{"gain_aug_db": 6, "time_shift_ms": 100, "win_length": 512, "num_classes": 73, "qk_norm": true, "subsampling": 2, "init": "lecun_normal", "eps": 1e-10, "final_lr_fraction": 0.01}
Rows from block 2 of a small audio frame classifier, named by matrix and row number. Rows with one number belong to one neuron. Each number is 128 + 32 x the weight over its row's rms, rounded and kept within 0 to 255. All counts start at 0.
After each neuron's rows are labels from the 100 clips, of 14976, where the neuron reaches its highest value: "top examples" is what is common among them. Only what is clearly more common there than usual is listed. The data: synthesized solo parts of chorales (CocoChorales).
# fc1: MLP up (model.blocks.2.mlp.fc1.weight, 1024x256), inputs 172-255
# fc2: MLP down (model.blocks.2.mlp.fc2.weight, 256x1024, transposed), outputs 172-255

fc1.250 [ 92 131 159 112 106 132 112  83 111  44  50 167 164 149 158 102 146 118  83 165 162 177 116  94  66 131 155 127 163 151  97 203 183 144 158 138 151 174 184 149 131 112 108 156 125 129 113 177 170 162 137  89 101 158 151 138 156 150 125 147 127 126 121 156 120 128  88  88 183  94 103  70 166 129  88 167  81  78 133 148 114 108 151 158]
fc2.250 [140 112 127 163 103  70 107 240 115 135  73  82  89 151 109  73 107 145 111 112  86 123 220  97  90 105 121 111 137  88 154  70 151 145 138 105 131  99 200 122  82  98 130  87 109 186 121 121 104 141 135 127  87 121 108 117 139 154 106 152 118 115  85 139 186 103 137  66 117  65 100 129  67  76 102 145 118 169 144 142  95  74 131 107]
top examples: note A#4; note C5; clarinet; horn

fc1.725 [109 132 157 118 144 103 135 101  97  86 103 156 151 135 126 164 189  70 167 119  76 173 115 125  97 144 215 117 129 106 150 160 178 152 143 130 112 118 183 178 127  99 255  70 113 135 146 163 112 180 160 133 171 123  92 145 147 130  92 148 182 155 170 117 124 119 121 144 153  91 183 146  88 109 121  81 155 134 172 135 159 151 120 139]
fc2.725 [124 146 186 151 107 118 137 137 181 122 131 146 119  98  83 140 132 189  79 152 147 142 143 138 161 160 181 128 115 128 142 172 114  84 116 109  81 128 103  97 131 168 116 199 134 151 162  71 146 164 169  72 125 183 123 125 208 130 160  81 156 163 105 155 125 133  92 164 131 151 169 171 133 138 137 143 107 192 129 109 131  36 142 169]
top examples: note G#3; tuba; note A#3; instrument: cello

fc1.353 [112  99  94 193 132 169  86 181 155 170 124 108 117 119 102 146 168 124 138 150 126 149 139 139 111 140 143  96 131 157 202 116 154 132 128 104 134 135 142 112 156 144 111 146 149 106 143  81  77 144 120 117  77 137 144 101 150 116 140 107 143 170  79 201 129  89 141 106 162 144 135 188  99 116 113 123 158 134 105 123 138 135 190 128]
fc2.353 [151  75 120  87 135 173 130 175 135 109  99 126  76 139 124 143 112 130 104  90  86 163  85 110 118  93 111 136 107 144 102 184 146 134 134 123 105 125 121 145 155 115 143  58  68 105 175 136  88  79  95  82 128 109 171 154 114 158 106  88 129  93 206 105 114 134 152 121 112 130 125 111 126 174 168 106 184 147 119 174 136 122 106 133]
top examples: note G#4; violin; note G#5; instrument: viola

fc1.524 [117 154  98 136 110 176 174 106  64  40 129 153 129  95 120 140 153 105  74 104 119 141 106 141 114 135 113  95 144  99 150 174 102 108 129 187 113 120 161 179 134  99 221 108 125 146 143  44 113 143 180 141 189 108  40  82 121 116 108 143 156 132 156  97 131 173 156 135 107  74 159 112 118 114 138 116 153 142 189 106 164 146  82 107]
fc2.524 [145 116 136 135 136 115 112 135 123  95 115 102 137 144  57 168 101 147  56 143 113  82 126 208 191 112 105 130  70 157 164 128  63 119 129 112  58 176 139  75 124 166 131 134 100 158 158  95 152 107 138 143 140 139 105 133 105 155 114  79 138 171 133 161  77 157  96 147 129 161 160 111 138 134 176 100 116  42 164 124 153 103 145 126]
top examples: note G#3; tuba; cello

fc1.549 [182 102 118 201  89 115  87 173 147 132 130 126 156 141 178 118 116  82 174 130 103 142 131  87 156 129  97 144 112 104 123 144 130 135 162 108 104 140 179 154 150 104 128 121 126 140 176 130 129  82 125 117 165 138 140 139  67 148 156 170 134 143  99 108 124 145  55  86 154 192  66 172 143 117 150  67 138 144 139 150 153 143  95 149]
fc2.549 [194  96  96 176 129 123  99  78 161  95 110 149  63 129  45 158  94 106  81 111 143 130 171  45 133 143 192 190 108 151 116 162 148  81 165  78  66 155 130 123 140 121 134 145  96 128 137 196  99 107 162 141 139 133 115 162 133 137  98  58 169 169 215 136 161 110 158 130 133 137 134 140 129 122 135 127 145 109 110 160 112 106 101  93]
top examples: violin; note F#5; note G5; note E5

fc1.10 [109 136  67 113 167 111 129  68 118  70 120 195 174  72 125 133 121 131 138  69  93 166 155 145  97 125 140 142  84 150 151 117 126 100  84 134 114 148  90 104 114 115 127 137  95 144  91 175 156 137  92 139 130 148 153 185  74 154 116 205 119 103 139 116 131 100 149 156  77 149 118 131 145 132 114 143 108  49 133 123  71 105  55 131]
fc2.10 [122  99 147 129  86 177 125 155 159 161 110 142  82 121 177 155 135 118 130 124 165 128 134 108 126 154  82 102  42 160 102 160 127 144 149 120 162 178 187  82 165 165 211  73  97 157 106 116  73  97 167 119 127 167 153  84 118 154 132 126 130 137 201 147 175 108 136 130 161  78 167  92 126 165 128 107 127 150 136 145 124  74  89 137]
top examples: note B3; note B4; bassoon; horn

fc1.52 [139 166 155 118 147 125 170  99 134  49 120  72 128 156 138 185 140 125 113 165 152 143 163 146 102 206 127 125 164 141 179 106  82 137 144  94  91  49 146 127 111 156 201  58 128 132 161 177 138 198 117 131 110  74 168 118 158 126 131 121 140 130 114  99 127 152 131 193 144 120 151  70 172 113 123 144  94  92  85 144  94  86 143 157]
fc2.52 [147 134 134 111 123 143 117  46 154 136  84 166 100 173  66 184 144 137 149 123 128 107  93 163 141 111  99 179  97 147 109 174 138  84 188  79  56 157 115 108 149 113 111 113 104 143 105  94 146 144 148 108 130 131 125 162 115 151 101  59  80 117 135 129 111 159 113 155 137 132 111 128 157 121 180 142 104  69  94  97 111 164 163 111]
top examples: bassoon; note A#3; note A3; note G#3

fc1.548 [ 75 163 130 175  82 187 135 127 118 161 125 149 133 126  97 183 156  91  80 127 158 121 112 128 115 139 151 111 132  82 172 145 143  89 124 129 192 130 168 118  98 142 117 120 131  85 101 149 103 182 149 120 106 116  86 135 144 145 127 100 199  68 185 139 163  83 129 119 189  91 111 159 154 125  87  90 148 137 140 146 161 147 115 141]
fc2.548 [ 95 138 168 118 134  95 111 146 199 141 138 164 155  99  80 121 143 112 158 158 171 166 157 188 151 176  81 135 104 147 184 103 104 106 150 113  80 140 148 121  85 160  74 119 135 148  74 107 138 174 226 115 157 125 100  85 148 159 119 116 135 143 149 169 169 219 103 160 144 193 146  86 124 146 184 155 135  90 182 110 167 125 183 197]
top examples: note G#4; horn; tuba

fc1.322 [168 107 113 121  70 114 131  93 114  97 111 169 113 154 128 106 170 161 174 137 123 157 169 120 120 145 116 160 132 143 122 159 156 169 163  91  88 124  89 164 113  83 163 120 114 155 134 125 126 157 112 140 142 183  81 115 149 137 131 175  94 164 106 103 143 158 118 130 159 129 151  60  98 142 169 146 188  94 154 150 147 118 153 142]
fc2.322 [120 142 154 138 104 139 116  74 162  42 142 154 125 122  61 124 168 164 136 132 125 162 103 140 182 127 117 176 160 131 157 169 157 156 123  84  63 122 173 179 139 150 126 104 129 124 189 146 108 172 102 111 150 184 121 105 150 114 130  59 121 114 102 130  89 127 151  82 108 171 146 196 107 132 140 136 157 183 147 133 122 175 125 156]
top examples: bassoon; note A#3; note A3; note G#3

fc1.385 [148 137 148  87 150 135 145 171  93 122 115  95  88  71 140  98 147 128 167 147 143 163 130  98 112 136  90 144 108 114 142 130 138 168 139 166 124 187  90 139 157 159 146 139  75 172  68 152 120 125  23 102 148 204 161 149 148 126 146 177  82 144  99 152 121  99 118 101  95 157 149 140 142 133 146  89 115 152 153 179 139 125 146 131]
fc2.385 [103 127 110 137 248  69 102 134 123  89 100  85 108 164  56 157 141 178 174  83 124  88 152 116 137 125 167 111 191 113 124 141 141 120 126 106  85  84  77 130 133 111  85 123 138 136 145  93 131 144 215 145 125  88 149 118 126  99 122  63 133 156  81 140 159 139 100 146 148 155 102  84  91 157 120 143 103 109  80 107 123  65 131 125]
top examples: note G#4; trombone; note A#4

fc1.291 [126 121 138 125  76 118 180 150 126 167  56  81 139 180 137 164 138 143 172  75 104 155 119 138 109 121 141 159 130 138 131  98  96  68 135 116  96 133 163 151  94 160 110 120 101 141  97 156 156 161 151 141 142 177  98 139 136 136 136 138  91 167 185 150 122 124 105 128  27 109 116 110  93 118 124  85 152 100  93 188  94 162 130  99]
fc2.291 [ 90 148 118 115  97 120 129 150 118 137 128 141  90 114  94  91  95  90 149 123 167  76  80 147 146 116  88  91 152 118 115 109 145  91  83 103  87 129 146 113  91 156  46 166 139 122 153 106 102 128 147 117 169 145 101 138 140 147 183  78 121 119 103 186 106 212 202 139 145 108 100 110 198 161 158 138 202  96 160  77 103 155 138 123]
top examples: violin; note F5; note E5; note D#5

fc1.223 [134 149 112 103 110 113 171  77 112  86 122  70 119 140 129 142 140 144  91 149 149 145 156 145  98 152 109 116 190 112 142 138  91 164 175 115  97  98 114  90 133 152 153 147 163 125 169 170 124 161 122 175 132 126 145 135 113 103 151 173 112 131 152  88 176 135 118 187  86 104 177  64 129 161 145  90 135  94 108 140  84  86 105 149]
fc2.223 [179 102 134 153  77 134 107  72 115  91 135 177 106 123  93 188 102 149 116 120 120 199  83 104 147 106 123 164 123 156 127 170  66 163 131 103  99 168 222  72 158 129  74 142 129 143 175 115  79 118 132 129 118 116 127 215 132 146 142  89  96 129 132 119 128 107 105 124 115 140 133 145 146  88 139 164 173  88 131 145 138 120  92 119]
top examples: bassoon; note A#3; note G#3; note G3

fc1.107 [147 167 111 148 166  99 111  61 135 132 146 153 128 109 142 135 181 107 173 158 136 174 176 111 104 125 108 102 119 116 110 114  92 135 144 161  81 148 100 169 155 129 120  91  78 125 106 147  63  87  94 195 111 112 108 174 133 146 173 159 131  60 121 174 155 142 154 115 144 113 171 117  79 149 129 163  69 167 117 121 147 138 103 155]
fc2.107 [155 167 154 124 116 168 175 192  99 154 155 109 140 100 128  68  89 128 124 122 154 192 121 105 122  64 139 101 109 103  90 155 130 155 159 151  96 104 153 112 156 167 145 161 159 139  86 117 151 117 163  99 145 141 145 143 155 164 179 100 103 155 127 156  88  98  82 115 155  92 106 143 161 143 108 121 144 150 159  86 116 120 120  64]
top examples: note A#4; violin; oboe; note C5

fc1.580 [174 184 169 166 114  87 108 103  87 123 132 107 125 146 161 140 180 126 151 162 110 201  78 145 122 186 116  46 124 146 152 122 100  95 168 165 102 113 112 157 155 131 154 176 124 130 142  97 164 153 124 127 116 142 137 111 158 153 140 116 145 149 101 152 106 149  96 152 116  94 110 138 134 178  88 146 113 158  73 142  66  99 143 137]
fc2.580 [111  98 159 161 161 181 157 115 159 151 115 137 119 109  94 161 151 139 140  99 163 152 148 154 167 137 172 136 120 125  90 224 132 167 156 101  71 127 141 106 201 198  90 112 141 141  93  79 163 149 122 127 133 125 162 133 119 121 132  46 134 117 114 143 132 141 143 159 163 122 132 138 136 148 175 153 118 114 121 118 119 131 153 139]
top examples: tuba; note G3; note G#3; note A3

fc1.74 [199 137 105 128 100 200 154  84  91 142 137 138 162 100 140 139 133 144 164 143 171 172 145 124 119  91 111 159 152 128 166 117 105  74 191 107  97 180  85 105 123 136 179  84 127 130 125 132 106 138 127 151 189 116 143 147 128 112 135 174 125 143 117 135 122 168 123 155 134 154 165 103  60 136 148 163  81 127 127 191 141 167 154 126]
fc2.74 [152 138 177 116  85 111  85  94 136 135 122 117 105 150  66 178 124  94 159 129  97 225 102 156 152  90 134 165  90 167 153 160 150 128 148  95  43 152 106 120 131 146 157 101  82 124 129  86 124 159 134 101 159 117  73 171 147 164 119  52 103 124 113 194 143 121 102 152 123 139 147 138 140 134 134 111 114 105  98 149 113 156 141 123]
top examples: note C#5; violin; note C5; instrument: horn

fc1.762 [154 153 163 141 116 132  79 140 112 109 139 119 164 120 155 112 144 154  68 113 116  89 134 133 178 125  70 109 147  60 157 105 194 137  97 121 119 145 195 113 113 165 110 111 170 101 144  93 111 132 194 137 100 103 115  79 144 115 123  99 157  86  76 126 162 157 131  92 118 108  62 125 144 151 128  90 146 112 167 139 155 152 132 161]
fc2.762 [116 121 112 115 133 137 169 161  82 127  97 110 146 112 222 111 123 120 153 100 103 147 138 128  72 143 143 105 117 154  77  76 100 133 135 154 208 151 104 117  99  45 118 143 112 140 124 117 124  82 115 131 117 147 168 121 109 131 137 225 144 133 128 108 146 147 143 133 127  61  78  99 146 141 107 150 150 145 101 106 120 138 140 111]
top examples: violin; note A3; note E5; note G5

fc1.36 [155 134 148 119 182 145 123 166  99 110 105 141 129 111 136 186 153 168 147 149 117 192 141 174 131 188  27 129 130 141 172  89 130 127  48  59 171 135 190  87 146 176 106  69 119 133 132 110 165 129 117 154 107  81  48 108  88 212 190 116 142  85 126  90 169 180 176 171  89 116  87 109 132 126 112 183 147 113 136 110 158 108 134 101]
fc2.36 [105 128 166 108 150 150 177 114 167 101 151 150 144  99 136 144 176 175 109 135 156 172 100 141 128 144 113 173 133 159 159 135 117  88 143 135 143 164 130 111 150 160 125 149 132 151  80 109 145 125 109 106 142 101 181 133 173 145 155 154 159 169 121 230 150 165 149 101 123 127 158 128 155 174 150 154 156 142 141 116 181 112 156 186]
top examples: note G#4; horn; note G4

fc1.440 [150 151 179 106 164 135 115 128 184  98  66 136 157 139  91 183 180 145 144 150 132 114 103 133 116 152 141 104 167  73 161 143 140 137 159  94 160 155 193  79  89 125 149 133 110 122 164  79 128 149 145  99 131 117  88 222 153 173 129  86 182 141 105 124 137 129 102 100 149 116 155 166 139 133 136  90 158 138 110 136 160 147  97 163]
fc2.440 [107 168 176 141 108 121 126 156 112 163 144 107 128 201 121 126 150 149  89 162 152 141 120 170 112 172 130 136 126  92 124 113 124  54 105 129 129 134  76  78  85 207 116 158  95 176  45  97 188 146 160 143 149 114  90 128 171 162 197 130  92 123  89 120 139 156  84 140 101 123 131 138 165 107  76 145  82 154 169 132 128  92  87 138]
top examples: tuba; note F3; note G#5; note A#3

fc1.217 [184 105 104 109  90 129 110 116 124 140 154 136  62  65 134 117 144 100  98 177 133 128 108 128 120 105  92 162 131  87 203 126 120 110 121 190 151 105 100 143 138  79 191  74 126 127 153 121  41 126 177 155 156 122  98  95 133 152 141 132  86 184 116 169 157 117 161 110 140 161 160 181  69 127 116  86  94 106  46 129  68 118  99  85]
fc2.217 [122 131 164 119 172 127 150  79  79 151 165 123 154 180 123 153 154 161 143 147 124 201  50 146 121  89 146 124 122 144 150 119 120 117 150 195 108 128 149 117 142 125 149 128 153 148 150 129 162 147  70  85  82  88 129 147 156 169 114 112 158 148 126 170 152 149 102  95  77 156 177 168  86 143 137 146 124 164  42 139 128 130 164 119]
top examples: note A#4; horn; note C5

fc1.488 [134  85 133 124 110 106 151 139 137 141  94  68  91 121 139 116 127  70  99 162  89 135 151 112 139  98 139 144 154 136 165 102 191 146 143 106 160 186 163  58 128 127 114 170 106 187 122  92 113 135 157 106 189 103  92 100 179 161 157 107 163 139 148 163  72 142 169 109 118 166 124 124 112 124 124 128 117 107  89  63  69  76 116  89]
fc2.488 [ 84 129  67 236 153 204 177 135  95 113 153 135 157  90 186 124 133 135 126 127 125  93 187  80 141 156 195 117 110  95 138 205 106 119 153 156 144 102 134 119 191 126  89 148 168 151 117 110 121  86 138 138 138 144 200 112 113 132 163 128 150 119 158 108 143 126  97 150 180 183 162 103 141  86 120 110 173 174 139 119 138 108 145 125]
top examples: note A#4; violin; note G#4; note D#4

fc1.571 [182 119 100  52  80 122 122  77 112  73 129 173 136  47 119 113 136 102 118 102 151 159 144 183 107 130 100  75 109 107 142 138  88 193 115  89  84 146 109  89 163 117 143  89 107 110 159 132 112 102 140 109 111 152  92 147 117 123 186 192 100 129 122 156 143 141 137 188 133 104 135 185  69 123 149 123 186 120  95 159  67 131 130 161]
fc2.571 [130 135 178 132 104 129 112  32 162  96 169 136 125 103  76 130 111 127 152 177 178 131 125 164 162 115 104 157 136 153 173 152 129 169 179 103  86 128 177 143 140 176 144 101 177  82 124  81 113 182 187 150 139 123 116 114 167 120 148  79 113 124 138 168 122 118 155 168 180 174 194 157 110 154 147 140  84 131 155  55 146 114 158 119]
top examples: note G#4; clarinet; note F#4

fc1.468 [177 132 135  91 136 188 159 166  77 156  95  59 191 129 109 155 158 185 133 153 150 171 124 100 124 201  63  94 140 104 195 148 137  99 172 121 129 128 154 114 135 115 123  78 108 152 151  89 104 122 171  83  87 104  76 112 140 154 142 107 101 114  80 126 143 143 138  85 155  98 123 154 153  77  86 140 123 160  98 102 157 167 107 122]
fc2.468 [137 133 158 136 171 168 109 125 170 133 123  82 107 129  71 127 144 132 163 124 113 173 145 114 176 131 131 129 139 127 124 203 149 101 160  71  43 150 135  98 185 183 110 104  93 165 129 133 115 156 129 145 175 119 133 136 108 145 110  26 152 134 111 138 123 132 122 116 123 166 142 125 129 158 118 135 109 111 142 145 117 121 107 111]
top examples: note A#4; violin; note C5; oboe

fc1.139 [ 86 173 157 121 122 185 117 127  92 112  89 173 112 118 157 117 124 133 139 115  84 135 147 103 107  28 176 145 138 154 117 108 130 134 116 116  91 123 129 157 102 115 140  94 133 158 159 123 146 138 143 163 220 112 105  94 165 191  84 167 143 167 130 167 143 127  83 127 146 114  98  51 113 175 117 141 142  56  98 148 130 137 133 122]
fc2.139 [ 95 131 135 191  95  68  59 128 141 102 133 122 135  99  75 160 153  90 105 150 114 148 150  99 169 107 174 141  69 141 158 103 164 122 143  83  73 176 154 136  84 123 167 106 140 181 150 138 118 155  83 145 102 153  80 154 128 140  86 106 158 147  80 120 179  75  92  69 114 160 130 189  83  85 112  74 112 200 158 217 140 134 107 114]
top examples: note C#5; violin

fc1.757 [186 160 129 135 123 162 102 118 144  11  62 124 132 173 118 134 193  94 159 131 134 147 120 150  91 154 149 150 169 119 161 143 149 104 170 123  75 101  77  99 164  83 146 143  72 125 132 121 128 165 130 101 123 125 104 192 140 141 148 174 146 127  95 154 141 163 148 137 154 125 115  85 111 202 147 150  73 130 133 121 181 239 165  86]
fc2.757 [150 107 112 106 107  88  72 191 143 186 140 102 141 157 103 149  99 128  85 117 136  81 137  83 104 149 102  93 126 183 142  81 153 135 118 127 142 152 122 131  72 153 166  79 126 127 130 111  85 105  87 162 118 128  43  94  85  99  79 160  74 124  91  36 126  46 118  78 149 113 112 102 101 116  87  68 125 156 163  90 108 130  70 154]
top examples: note C#5; violin; note C5

fc1.740 [149 148 158 131  98 156 109 154 123  66 104 149 142 105 139 114 174 151 171 178 153 219 151 128  97 156 136 103 157 106 139 128 148  85 160 120 121 130 164 110 153 155 165  95 107 125  96 131 141 162 104 119 186 111 114 134 157 140 131 116 117  75 100 148 136 150 155 109 121 113 102 141 105 165  61 127  89 110 148 142 121 139 193 135]
fc2.740 [135 127 145 133 119 136  81 125 156 117 103 116  77 146  44 161 135 114 166 109 113 170 148 128 143 106 132 144 130 123 115 185 120 115 153  65  28 141 129 118 162 163 129  99  92 134 131 126 115 168 147 108 158 137  98 138 109 154  84  27 124 117 131 141 126 127 138 120 114 136 127 133 119 130 134 142 124 110 120 139  89 136 107 103]
top examples: note B3; bassoon; note A#3; note G#3

fc1.241 [127 108 144  95 120  93 154  74 157  91  93  84 123 144 107 166 133 156 144  70 149 172 145 168 100 144 101  80  86 129 125 155 131 154 130 129 114 111 150 143 165 107 114 126 148 121 118 119  98 101 190 101  78 158  96 175 148 115 124 185  90 143 150 150 118 124 146 227 124 123 152  76  86 116 153 109 152 138 176 102  90 164 150 158]
fc2.241 [ 62 127 147 117 146  86 114  92 118 140 122 117 157 122  47 110  94 147 114 147 123  85 170 183 160 126 158 102 129 151 166 131 157  80 133  94  80 140 133 137 113 147 112 125 136 117 143 108 158 157 136 111 131 168  84 128 130 130 117  72 136 172 135 134  86 134 147 158 102 159 123 127 148 127 140  85  97  85 154  36 125 172 151 116]
top examples: bassoon; note F3; note G#3

fc1.229 [155 161 158 121 131 161  96 117 132 152  67 143 130 137 134 142 152  86 147 114 105 167 155 118 135 101 177 126 155 185 120 129  79 101 142 128 112 157 102 137 144 101 144 152 138 140 142 143  73 125 119  78 154 156 150 147 154 150  92 182 177 137 174 110  97 117  79 139  96 123 110  75  49 146 140  48 110 108 165 139  99 118 166 191]
fc2.229 [166  85 189 139 171  81 151 114 133 176 167 115  92 112 116 103 125 146 163 163 126 173 113  84 155  90 157  87 155 115 115 101 184 165 176 122 136  77 100 203  89 115 146 117 117 147 133 154 116 138  83 125 118  94 122 100 126 177 114 125 181 124 167 161 120 109 159  96 122 156 168 163  71 119 105  78  76 148 113 233 157 148 151 160]
top examples: note C#5; horn; note C5; note B4

fc1.611 [157 129 155 155  86 114 139 134 100 156 186 105  92 149 123 140 204 186 182 162 209 156 156 144 111 138 104  97 131 114 109 178 120  85 132 136  90 127 175 145 123 205 187  66 107  56 126 173 133 133 149 189 123 101 133 125 159 148 112 108  84  99 115 132  70 130 127 131 140 134 161 182 120  91 134 123  61  53 126 167 125 165 116 177]
fc2.611 [122 143 134 106 166  79 111 122 102 120 152 116 123 179 121 105  86 174 128 152 143 125 146  77 168  93 140 162  71 149 182  91 115 157 133  85 147  93 161 131  85 134 130 115 113 163 143  99 154  95  74 166  70 131  89 113 117 106 112 139 123 125 121 109 169  97 144 109 166 165 158 101 120  88 119 139 107 196 131 167 108 117 136 141]
top examples: note A#4; horn

fc1.512 [164 177 144 119  65 155 114  79 146  70 123 151 120 105 114 129 167 145 215 152 158 220 120 103 115 115 144 128 129 118 139 152 135  27 156 123 121 128 140 117 144 159 160 128  60 134 105 138 128 164 143 115 123 159 103 188 153 134 106 175  75 149  94 152 101 166 139 138 116 118  91 124  85 154 126  84 126  99 152 139  93 155 125 121]
fc2.512 [155 132 143 130 119 145  91 124 157 110  94 104  85 131  45 156 128 116 165 108 120 201 140 112 142 116 128 152 119 127 117 189 117 128 163  67  34 149 123 113 161 154 132 101  89 147 141 131 116 173 144 111 165 145 105 160 111 151  86  36 131 127 117 148 124 155 147 124 113 133 124 104 126 136 138 124 121  97 106 144  81 140 129 100]
top examples: note C#5; violin; note G#4; note C5

fc1.503 [139 139 162 174  98 186  85 163 107 124 135  99 107 114 131 182 196 148 185 160 108 175 138 102 125 128 131 101 138  85 210 136 132  19 159 106 175 134 186 116 122 108 141  90 109 148 114 111  92 143 158  90 119  92  86 141 123 193 170 104 192 181 105 130 154 139 106 108 170 120 108 118  93 101 126 146 108 151  62  72 145 112 121  81]
fc2.503 [161 134 151 134 151 156  81 125 158 102 120  98 100 114  63 133 158 140 150 125 129 153 163 134 179 155 101 143 118 150 137 186 130 143 142  70  39 145 153 110 155 183 126 102  76 107 147 136 103 148 141 142 165 134 101 129 129 152 109  28 124 160 132 116 157 115 107 133 127 149 148 104  89 146 140 121 144 103 153 117 115 119 115 117]
top examples: note F3; cello; note G3; note A#3

fc1.214 [126  91 120 131 121 147 117 128 166  74 100 134 116 151 115 179 150 103 172 180 132 185 119 125  84 142 134 185 113 199 132 164 154 128 110 115 107 192 182 134 125 107 138 104  70 148 102 104 122 149 135 119 110 127  38  84 125 183 128 121 123 140 170 157 149 160 119 106 126 137 111 135 148 163 138 208 135 168  91 166 157 185  82 190]
fc2.214 [105 109 142 134 128 110  93 109 159 116 107 123  97 114  48 192 155 122 126 134 119 151  70 137 129 130 144 118 112  76 149 165 138 101 169  64  36 151 116 151 137 128 115 106 103 170 157 139 145 170 119 102 170  80 102 168 107 118 107  40 125 140 157 147 115 165 134 111  77 140 110 125 122 125 154 122 135  89 140 133 108 194 127 145]
top examples: note G#4; oboe; note A#4

fc1.490 [131 198 123 123 137 160 119 176 126 164 147 115  47  76 105 190 144 136 118 133 133 144  89 120 142  68 176  85 142  75 144 133 207 115 138 146 135 167 151 143 121 143 113 163 122 142 157 107 170 146 114  53  92 191  95 106  90 130 147  88 178 108 107 160  98 113 147 107 131 138  63 200 118 118 118 143 136 191  76 143 147 184 114 196]
fc2.490 [117 191 173 145 161 127 175 108  93 153 101 138 157 104 110 113 145  73 107 123 113 143 147 121 109 164 117 123 129 149 105 103  48  64  88 148  96 138 146 122 105  89 127 194 135 163 140 195 123 148 170 108 165 213 146 139 120 187 134 120 169 129  98 151  94 186  81 109 136 125 197 110 136 160 128 142 115  54 123  85  87  86 158  98]
top examples: note G#4; violin; clarinet

fc1.202 [105  99 108 174 160 174  86  47 154  59  81 108 120 133 112 144 166 110 160 123 147 157 152 127 116 144 121 165 102 148 134 151 113 129 110 155  81 116  90 111 124 113 128 133 106 130 127 159 153 164 135 123 190 184  95 132 115 137 131 147 118 157 128 159 110 184 119 129 150 132 112 133 134 131 192 144 116 120  92 161 125 151 124 134]
fc2.202 [125  86 124 124 130 122  43 148 175 116 136 134 178 135 102 167 109 145 112 119  77  34 151 128 175 176 121 131 125 120 165 145 150  98 131 128  98 127 150 126 147 142 130  98 130 128 160 116 124 145 137 175 132 101  79 123 118 114 129  88 115 154 156 139 162 101 142 154 123 172 193 116  97  96  98 100  91 152 156 134 194 116  96 136]
top examples: note D4; note D5; trombone

fc1.82 [102 146 108 160 143  83 137  86 143 128 116  99 165 132 201 110 140 153   0 141 122 110  40 133 144 119 142 124 115 137 109 133 176 158 101 131 111 136 176 125 151 186 152 168 128 135 158 115 145 122 162  17 175 204 134 124 137 126 117  73 107 100  20 128 137 170 119 104 141 119 102  68  76 142 132  91  77  75  93 111  78  96 139 162]
fc2.82 [120 123 101 172 116 179 124 167 160 152 100 127 153  93 220  60 125 166  92 133 115 154 138 133 149 156  84 149 153 140 122 146 121 134 100 193 204 121 136 147 165  94 122 146 137 112 100  89 148 117 169 138 165 148 197 138  99 138 122 200 155 166 133  94 122 138 147 136 147 138 110 103 149 155 101 100 169 105 153 148 168 100 110 110]
top examples: violin; note C5; note F5; oboe

fc1.516 [162 218 156 114 110 148 146 155 142 108 137 108  98  94 118 135 204 115 127 123  99 178 103 124  65 160 109 123 142 100 183 137 156  54 114 167 135  94 135 144 128 137 138 103 103 165 105 103 111 151 112 118 126 105 148 131 115 154 165  78 169 119  85 129 122 171 144  92 122 159 109 182 143 191 123  69 125 148 149 162  83 158 142 141]
fc2.516 [129 125 128 113 120 100  71 119 128 113  92 119  82 142  31 156 140 104 168  98 104 145 144 138 161  96 141 147 135 134 142 145 123 113 158  61  31 134 135 124 125 150 114 111  93 145 127 123 118 167 149 113 148 131  78 138  78 142  53  31 126 121 141 131 124 142 139 131 124 139 138 118 122 123 140 136 116 107 114 146  80 128 121  99]
top examples: note G#3; cello; note A#3; note F#3

fc1.476 [150 135  70 148 179 120 156  69 109 125  86 179 121 137  96 138 173 146 166 120 149 122 138 134  96 146 111 135 160 149 170 133  75 120 182  79 114 100 144  78 185 123 124 147 102 157 142  87 134 135 106  91 161 185 112 172  90 132 192 204 134 116 161 105 119 175 105 147 105 149 167 197  82 140 186 158 161 162 124 162 117 113 146 143]
fc2.476 [ 93 145 178  80 114 166 181  55 157  98 130 134 106 114  72 169 137  75 158 114 137 103 111 138 114 121 171 183 214 176 101 179 114  88 164 112  89 135  95 142 182 142 151 161 140 133 145  80 117 120 129  92 198 105 172 164 163 110 116  59 101 109 129 141 125 102 102 130  99 112 165 196 169 190 139  98 136 157 112 131 105 119 147 115]
top examples: violin; note G#5; note G5; note A5